{"arch": "fnet", "model": "multi-label image tagger", "dataset": "Sentinel-2 satellite tiles (TerraMesh)", "train_examples": 36250, "image_size": 48, "grayscale": true, "crop_scale_min": 1, "horizontal_flip": true, "translate": 0.06, "norm": "rmsnorm", "norm_position": "pre", "activation": "relu", "mlp_ratio": 3, "parallel_block": false, "inner_norm": false, "patch_size": [4, 4], "conv_stem": false, "layers": 10, "width": 192, "positions": "sincos", "num_labels": 9, "init": "lecun_normal", "residual_init": "none", "optimizer": "soap", "beta2": 0.99, "lr": 0.0028, "beta1": 0.95, "shampoo_beta": 0.99, "eps": 1e-08, "precondition_frequency": 25, "max_precond_dim": 512, "one_sided": true, "adamw_lr_other_params": 0.0015, "grad_clip": 1.0, "gradient_centralization": true, "steps": 10000, "batch_size": 256, "epochs": 70.6, "lr_schedule": "linear", "final_lr_fraction": 0, "warmup_steps": 500, "weight_decay": 0.1, "adamw_weight_decay_other_params": 0}
Rows from block 3 of a small multi-label image tagger, named by matrix and row number. Rows with one number belong to one neuron. Each number is 128 + 24 x the weight over its row's rms, rounded and kept within 0 to 255. All counts start at 0. Numbers have three digits each.
After each neuron's rows are labels from the 100 images, of 14848, where the neuron reaches its highest value: "peak at" is the part of the image that holds the peak. Only what is clearly more common there than usual is listed. The data: Sentinel-2 satellite tiles (TerraMesh).
# fc1: MLP up (model.blocks.3.mlp.fc1.weight, 576x192), inputs 96-191
# fc2: MLP down (model.blocks.3.mlp.fc2.weight, 192x576, transposed), outputs 96-191

fc1.57:159129151128129112109123147164139119121135158150139115162124075094132131133140085113143133155147134140099112143105099120124133113120139187136125126108147091132093092143139138099075136137152121143120103121194129130144111109112123099090130127125157130092070125165128134117138133110071112146
fc2.57:110129113159077105139115130142170140118138124140118143129137162119137076115108145163120107116128111131126095155148136139131188096125157181119151126160139121133134152103105112133154140142093125222145132123165125177129143186104155142132133146136132096116145129128172153143105131138186091136
peak at: bottom right; top left

fc1.108:112121130161154136164120125141088129097170116118136075081080128084097113169128144116139159157133125126132101135134150145119130140100140106128133108107105089149090169089149110158120164099124092114134122159148121111122144116149078118104122123154144113128164130145144134162172112123141115125
fc2.108:140132123151143100117084083151142148108144113159147164139152105152128098087110093146128089115149142159074156157128112106163089128140137123074145105149152175130132121137104100100120107139144128157113104104156153170113149111110153143136106178135098188151125134153139131113120109139105085128
peak at: top left; bottom right

fc1.411:121135107129149089179096132127139153084123142129124135141104144120105153152146111100116149120136121123146127103162123145158083116085176133142155135106146153135138162146138147126099105131116136098145169104178128119103093132149167113096096114091105140170111106078128141163091127124152136097
fc2.411:162111152142123116176101134144122141133151114158145135136090126126155103117077132151158133109121138097116118150147129135106170129148168161112140133144136138111076090091118099155155133107138089157130106145121119148163149163114138122146158121147174105118108128115131155134146107128100121151
peak at: top left; middle left

fc1.189:174128125137142089132131116108125155133144112128120132107148108138159129135146129112102173115172100141156175105177151104102163165116114108150151086130150125118155162131149136121113169104143128133095118128146139127165139150147097103153084154085149141079144083140149132127108136100142114103
fc2.189:099142111113112129143115126126094095124092108125137132105127162123065105115133119115125103146128145161116110161107124131136069105130137123094121142132152102117086105126113120115114113128101127113148165090103124071138151101109117155123121106119089070149132130082162092103143126121140155133
peak at: bottom right

fc1.319:152164130132145149104176131112111147098116111092119092096141109101124154122111071136176158113133132136143201123125089130145127157102136162115164108094115111132118138130128132140089132162145134130114131096174139142127105118093138149143163133131131145128133143129151141118156095144112104115
fc2.319:108132143139097087147087094134149114151141121093122152126129115170164114127148171149165160122101139194113104157155139124162158116123157102165159129137119154138135139148128088141151096116127108170136124159135130136125128136105167150107124123163122130140147143158139091100074133105129123161
peak at: bottom right; top left

fc1.312:165149144104128139115152116158100176137149112111083129098150102103109105154150128102137115112158128164127122097167104123104119151116127131121121090167100166124148137114164137121098106154152111119127120144129145135090134114089117178098151160135082127130121106122187159136172101109130145098
fc2.312:124068121122164122165147133125175108117133142166166122158117149130189108129097130103138114110145129111092117131152134093161115125131143135148135164096107120147108122165163124133163165106143111130116121113114128157126141139113123082162095130140133159125109155133115122118130161118144081179
peak at: bottom right; top left

fc1.509:132136165148141130148126166134111079133115105162090150151128103128134099152077130067144107115077182094080162131136141134150111142153163135112136146132121164101103096128108096138140086164128138108102121178111123145104140115125139155143136158135103175186165076120126145141141111170121120136
fc2.509:121103147119114105131143098093114071129129116099188115144166134140144130128144133171180141111162120161178100138125128127137121151109131130132114140110125112169130165149162108155174156146151103154142153108139175128106143106088117134133092128130126124111072140099106123120119152081116133127
peak at: top left

fc1.371:121130102121085126119121147138129135062105106104125159109094148138119114145116137155090109154129132142108201095161127122149104110113115107106120120162072123178134150094151100093167078114167133130141116189128123153128159119147153149163153140150162158104100082161100129094178080099138142125
fc2.371:151112121165166078126119123150170142152124119145175113131163134104149115106144119181155096099110158121146075136145145155156187135144134145128151141093118144169139123166148106123141149150099119130109136097124172139104119153129136124145148134150112142115179145120122139138092149159128083119
peak at: bottom right

fc1.15:148134113108182109161122140160130173121127101137138106125100166107140134163105168095104190140167132117174109120132125137152142183101142155131108117104110125145142158127118092140085132146150109119137148099123156111145115090101108077116106178082134119140141135097137149168096077126174139123
fc2.15:134136161124078131167130133125144113101152128163119117164174087127144082108128152142167091098117164138161124110123165113122110142128108154124105104101166166150096132159098101131149099144101152158125088146136130131115107150130175140145140158130098113095122118118134105121139136170117126111
peak at: bottom right; top left

fc1.99:101086117142100147118114141135134078119078136103139093090149117160133144111085162088111106133137146134117111156084124159158114123120144108131123128109173116115153145110146164146117109183101139174116148125159096151127117156155143124151122093113102072135125108108098090142127158175156112100
fc2.99:116168107105136180110195151082115151120129126088086128142097077068121100153194123146111149115130098156149133113118143157108123152120140104112138164111124103153120152125112119124142104073142151105157101125158103138143115128113114144152127137109101178138129144142121163112132087111119189119
peak at: top left

fc1.116:142117133118158092155142149104118115131165123151149154138121129117105142162156143125119113139115141109150143146139114143175142126094118120164079142178169093130144143096147100155103138094129102139092128126099094110077112107139110143116098153152157143099137169111154199121137167134145138121
fc2.116:104166131128102148116128124179166124128125115159118077132122126147139189131122141141172154121138134097109123093150083135135151122089144166127142134069102185106114108146143149131115131147091153119191147159186149101158128150076104167105116115086103159144113138171162134116096166119150159124
peak at: bottom right