{
  "arch": "fnet",
  "model": "multi-label image tagger",
  "dataset": "Sentinel-2 satellite tiles (TerraMesh)",
  "train_examples": 36250,
  "image_size": 48,
  "grayscale": true,
  "crop_scale_min": 1,
  "horizontal_flip": true,
  "translate": 0.06,
  "norm": "rmsnorm",
  "norm_position": "pre",
  "hidden_act": "relu",
  "mlp_ratio": 3,
  "parallel_block": false,
  "inner_norm": false,
  "patch_size": [4, 4],
  "conv_stem": false,
  "layers": 10,
  "width": 192,
  "positions": "sincos",
  "num_labels": 9,
  "init": "lecun_normal",
  "residual_init": "none",
  "optimizer": "soap",
  "beta2": 0.99,
  "learning_rate": 0.0028,
  "beta1": 0.95,
  "shampoo_beta": 0.99,
  "eps": 1e-08,
  "precondition_frequency": 25,
  "max_precond_dim": 512,
  "one_sided": true,
  "adamw_lr_other_params": 0.0015,
  "max_grad_norm": 1.0,
  "gradient_centralization": true,
  "max_steps": 10000,
  "batch_size": 256,
  "epochs": 70.6,
  "lr_schedule": "linear",
  "final_lr_fraction": 0,
  "warmup_steps": 500,
  "weight_decay": 0.1,
  "adamw_weight_decay_other_params": 0
}
Rows from block 6 of a small multi-label image tagger, named by matrix and row number. Rows with one number belong to one neuron. Each number is 128 + 24 x the weight over its row's rms, rounded and kept within 0 to 255. All counts start at 0. Numbers have three digits each.
After each neuron's rows are labels from the 100 images, of 14848, where the neuron reaches its highest value: "strongest on" is what is common among them; "colour at peak" is the nearest of a few named colours to the mean colour under the peak. Only what is clearly more common there than usual is listed. The data: Sentinel-2 satellite tiles (TerraMesh). In brackets: how many of the 100.
# fc1: MLP up (model.blocks.6.mlp.fc1.weight, 576x192), inputs 0-63
# fc2: MLP down (model.blocks.6.mlp.fc2.weight, 192x576, transposed), outputs 0-63

fc1.45:134119111130133171150124121134136094102131108126114124174128114130110105100100154152079105143142146156109078113124124105129139093088175095132138113126112114165142140131157122140119125083107114
fc2.45:119161098107128115123104144156133076144109084142202154116140132160122140120127145091169142139118135145124121087160117096091125146101138079086107139144141147097134103151121145148102154119135143
strongest on: snow or ice (77); main land cover: snow or ice (58)
colour at peak: black (64)

fc1.364:108161147110116102172150135131146111107155134137102102097131129134137164142145145112091119153128115141081122132151129118163163126111130091181112119160113192144140114106094154140134151058158128
fc2.364:150127133118155126140143113109128129126147122179199152159121135105088087110127147108150093117136116157114132118106118142124130152140106105124128160076118134112093145143152085152135132183106121
strongest on: main land cover: trees (50)
colour at peak: black (65)

fc1.230:100121130127154091123148128125133164137166125147154162155143168094111177097137145157121150127094134124073141116173099136137145113167133101165126111141095143155130110122163123156116100117184088
fc2.230:119114124106137161142137141114121102113094145112134075118123077143113121172119167112161093089141117135159112151102136113105082154115124147106125149115117110078084124120111122110125185155097145
strongest on: main land cover: trees (52)
colour at peak: black (82)

fc1.122:128127159127112100116117157095119159087142079135138151092116147113188143130162141093150154170149170141181108135140116110106122117148122127107128160158119102167114132116113093124085130153124127
fc2.122:138131131131124140118153114117136133165125138156106127130127106113092145173131083155085137103136089135114124118089120137140120099098135144111138120160115136133149118143157118118138186111130155
strongest on: water (75); flooded vegetation (52); clouds (34)
colour at peak: black (75)

fc1.115:153116143121143101155168133125129170089095118087149137104144133087101139102109149164122114141126149111161135117132131119138123134167156131136133112132160100128147102118119125133139176125112105
fc2.115:135116143146126119081112147132162113167169132149047084176109119149152113134137104130111150129145127121133125129099122162137123116105118144132121115131138144151146155143143123110111146102103126
strongest on: main land cover: trees (48); main land cover: water (31)
colour at peak: black (68)

fc1.216:175141150171116178144190085083112101126121141126125133100106132115148120161146100107112121178139116100138099178114141111122140095119104159136136132135090119141155111100139140124133170140134118
fc2.216:138109099181119090115096176136125132126146132143108127125153114162123130124158135182133172131111122132126144115117149140135122150122123158143155095155136107166138158138120117149113114089100123
strongest on: snow or ice (48); main land cover: snow or ice (47)
colour at peak: black (62)

fc1.109:152156063134106155128123117118150128124093122116118130125119090072151096099130104148149125145108082122136075164106125136150108116142105156116120122137139152130107056137124121143123175109112155
fc2.109:127137141155127138147111108161158114144189131146140137143132126131122158112162122169123126142111123122128118113087097113090143099116149075125129117126125134147131189165108114148119159160126104
strongest on: snow or ice (56); main land cover: snow or ice (52); clouds (36)
colour at peak: black (62)

fc1.418:145143117127138138177157107153141142164115173144119114145171128148130128147130135166092099127105107090098171129109147189148117115111151165110097122099098138149158110147170139122153130133145089
fc2.418:202135128129109112077124164096075112158124158136101146110126090132103140138139108129139165105111133142130108088094096163110158119117148139126152092165115096155162151141104123135103154139134189
strongest on: water (76); flooded vegetation (60); main land cover: flooded vegetation (25)
colour at peak: black (78)

fc1.138:099134069127140139176117146125126134138152176094101079111135138149130111153168142167146151148155155162108128119078130120154118131075111146169131111136120128114108098102160117138137157139167124
fc2.138:138122145142187162122117144140136141127064143150162182172150130171106113090101135128132110125145084114145093137127121121129153126198174092108116125123111123142170119162115156153119125134110122
strongest on: water (72); main land cover: water (66)
colour at peak: black (72)

fc1.426:107135133134108090131130145140131102162152151153112113144148158139127138093142141206132157064093128090158164120116173121121144115110128115110125102121135119138135128145168144107129123133138106
fc2.426:131112088125150170098141092106102114118125079123175126114117080117091119123136088091113095155111152165134065157088106143143122139133147114103118116115116133131146090096114138139152130098185122
strongest on: snow or ice (69); main land cover: snow or ice (59)
colour at peak: white (32)

fc1.452:142112112122141151132160141128134140140129183091144119128123096119095120138099148149099115088104115120125129098130143113124133134118177149135121118111158138135117116126152111173161148134114112
fc2.452:138132151096110157099104139085094132133122176174112094132102114118103137134120110146154125115148137132135128104111108114112151134128120104117135114136149140096167158144142140110128169120162193
strongest on: water (76); flooded vegetation (49)
colour at peak: black (83)

fc1.427:125088172152093145119163120100138115140129122093102110134100167115125123128135131115159153152107111115175112143142149137142180153119120162151132112143146138093141105088130077128157124152147153
fc2.427:127148085115158114140137129151133147114139163174127102131122137156123113134160144157106119135135159134099115139124116090115108112130067105099136124108160080130112143134142132119131130087154103
strongest on: water (85); main land cover: water (84)
colour at peak: black (87)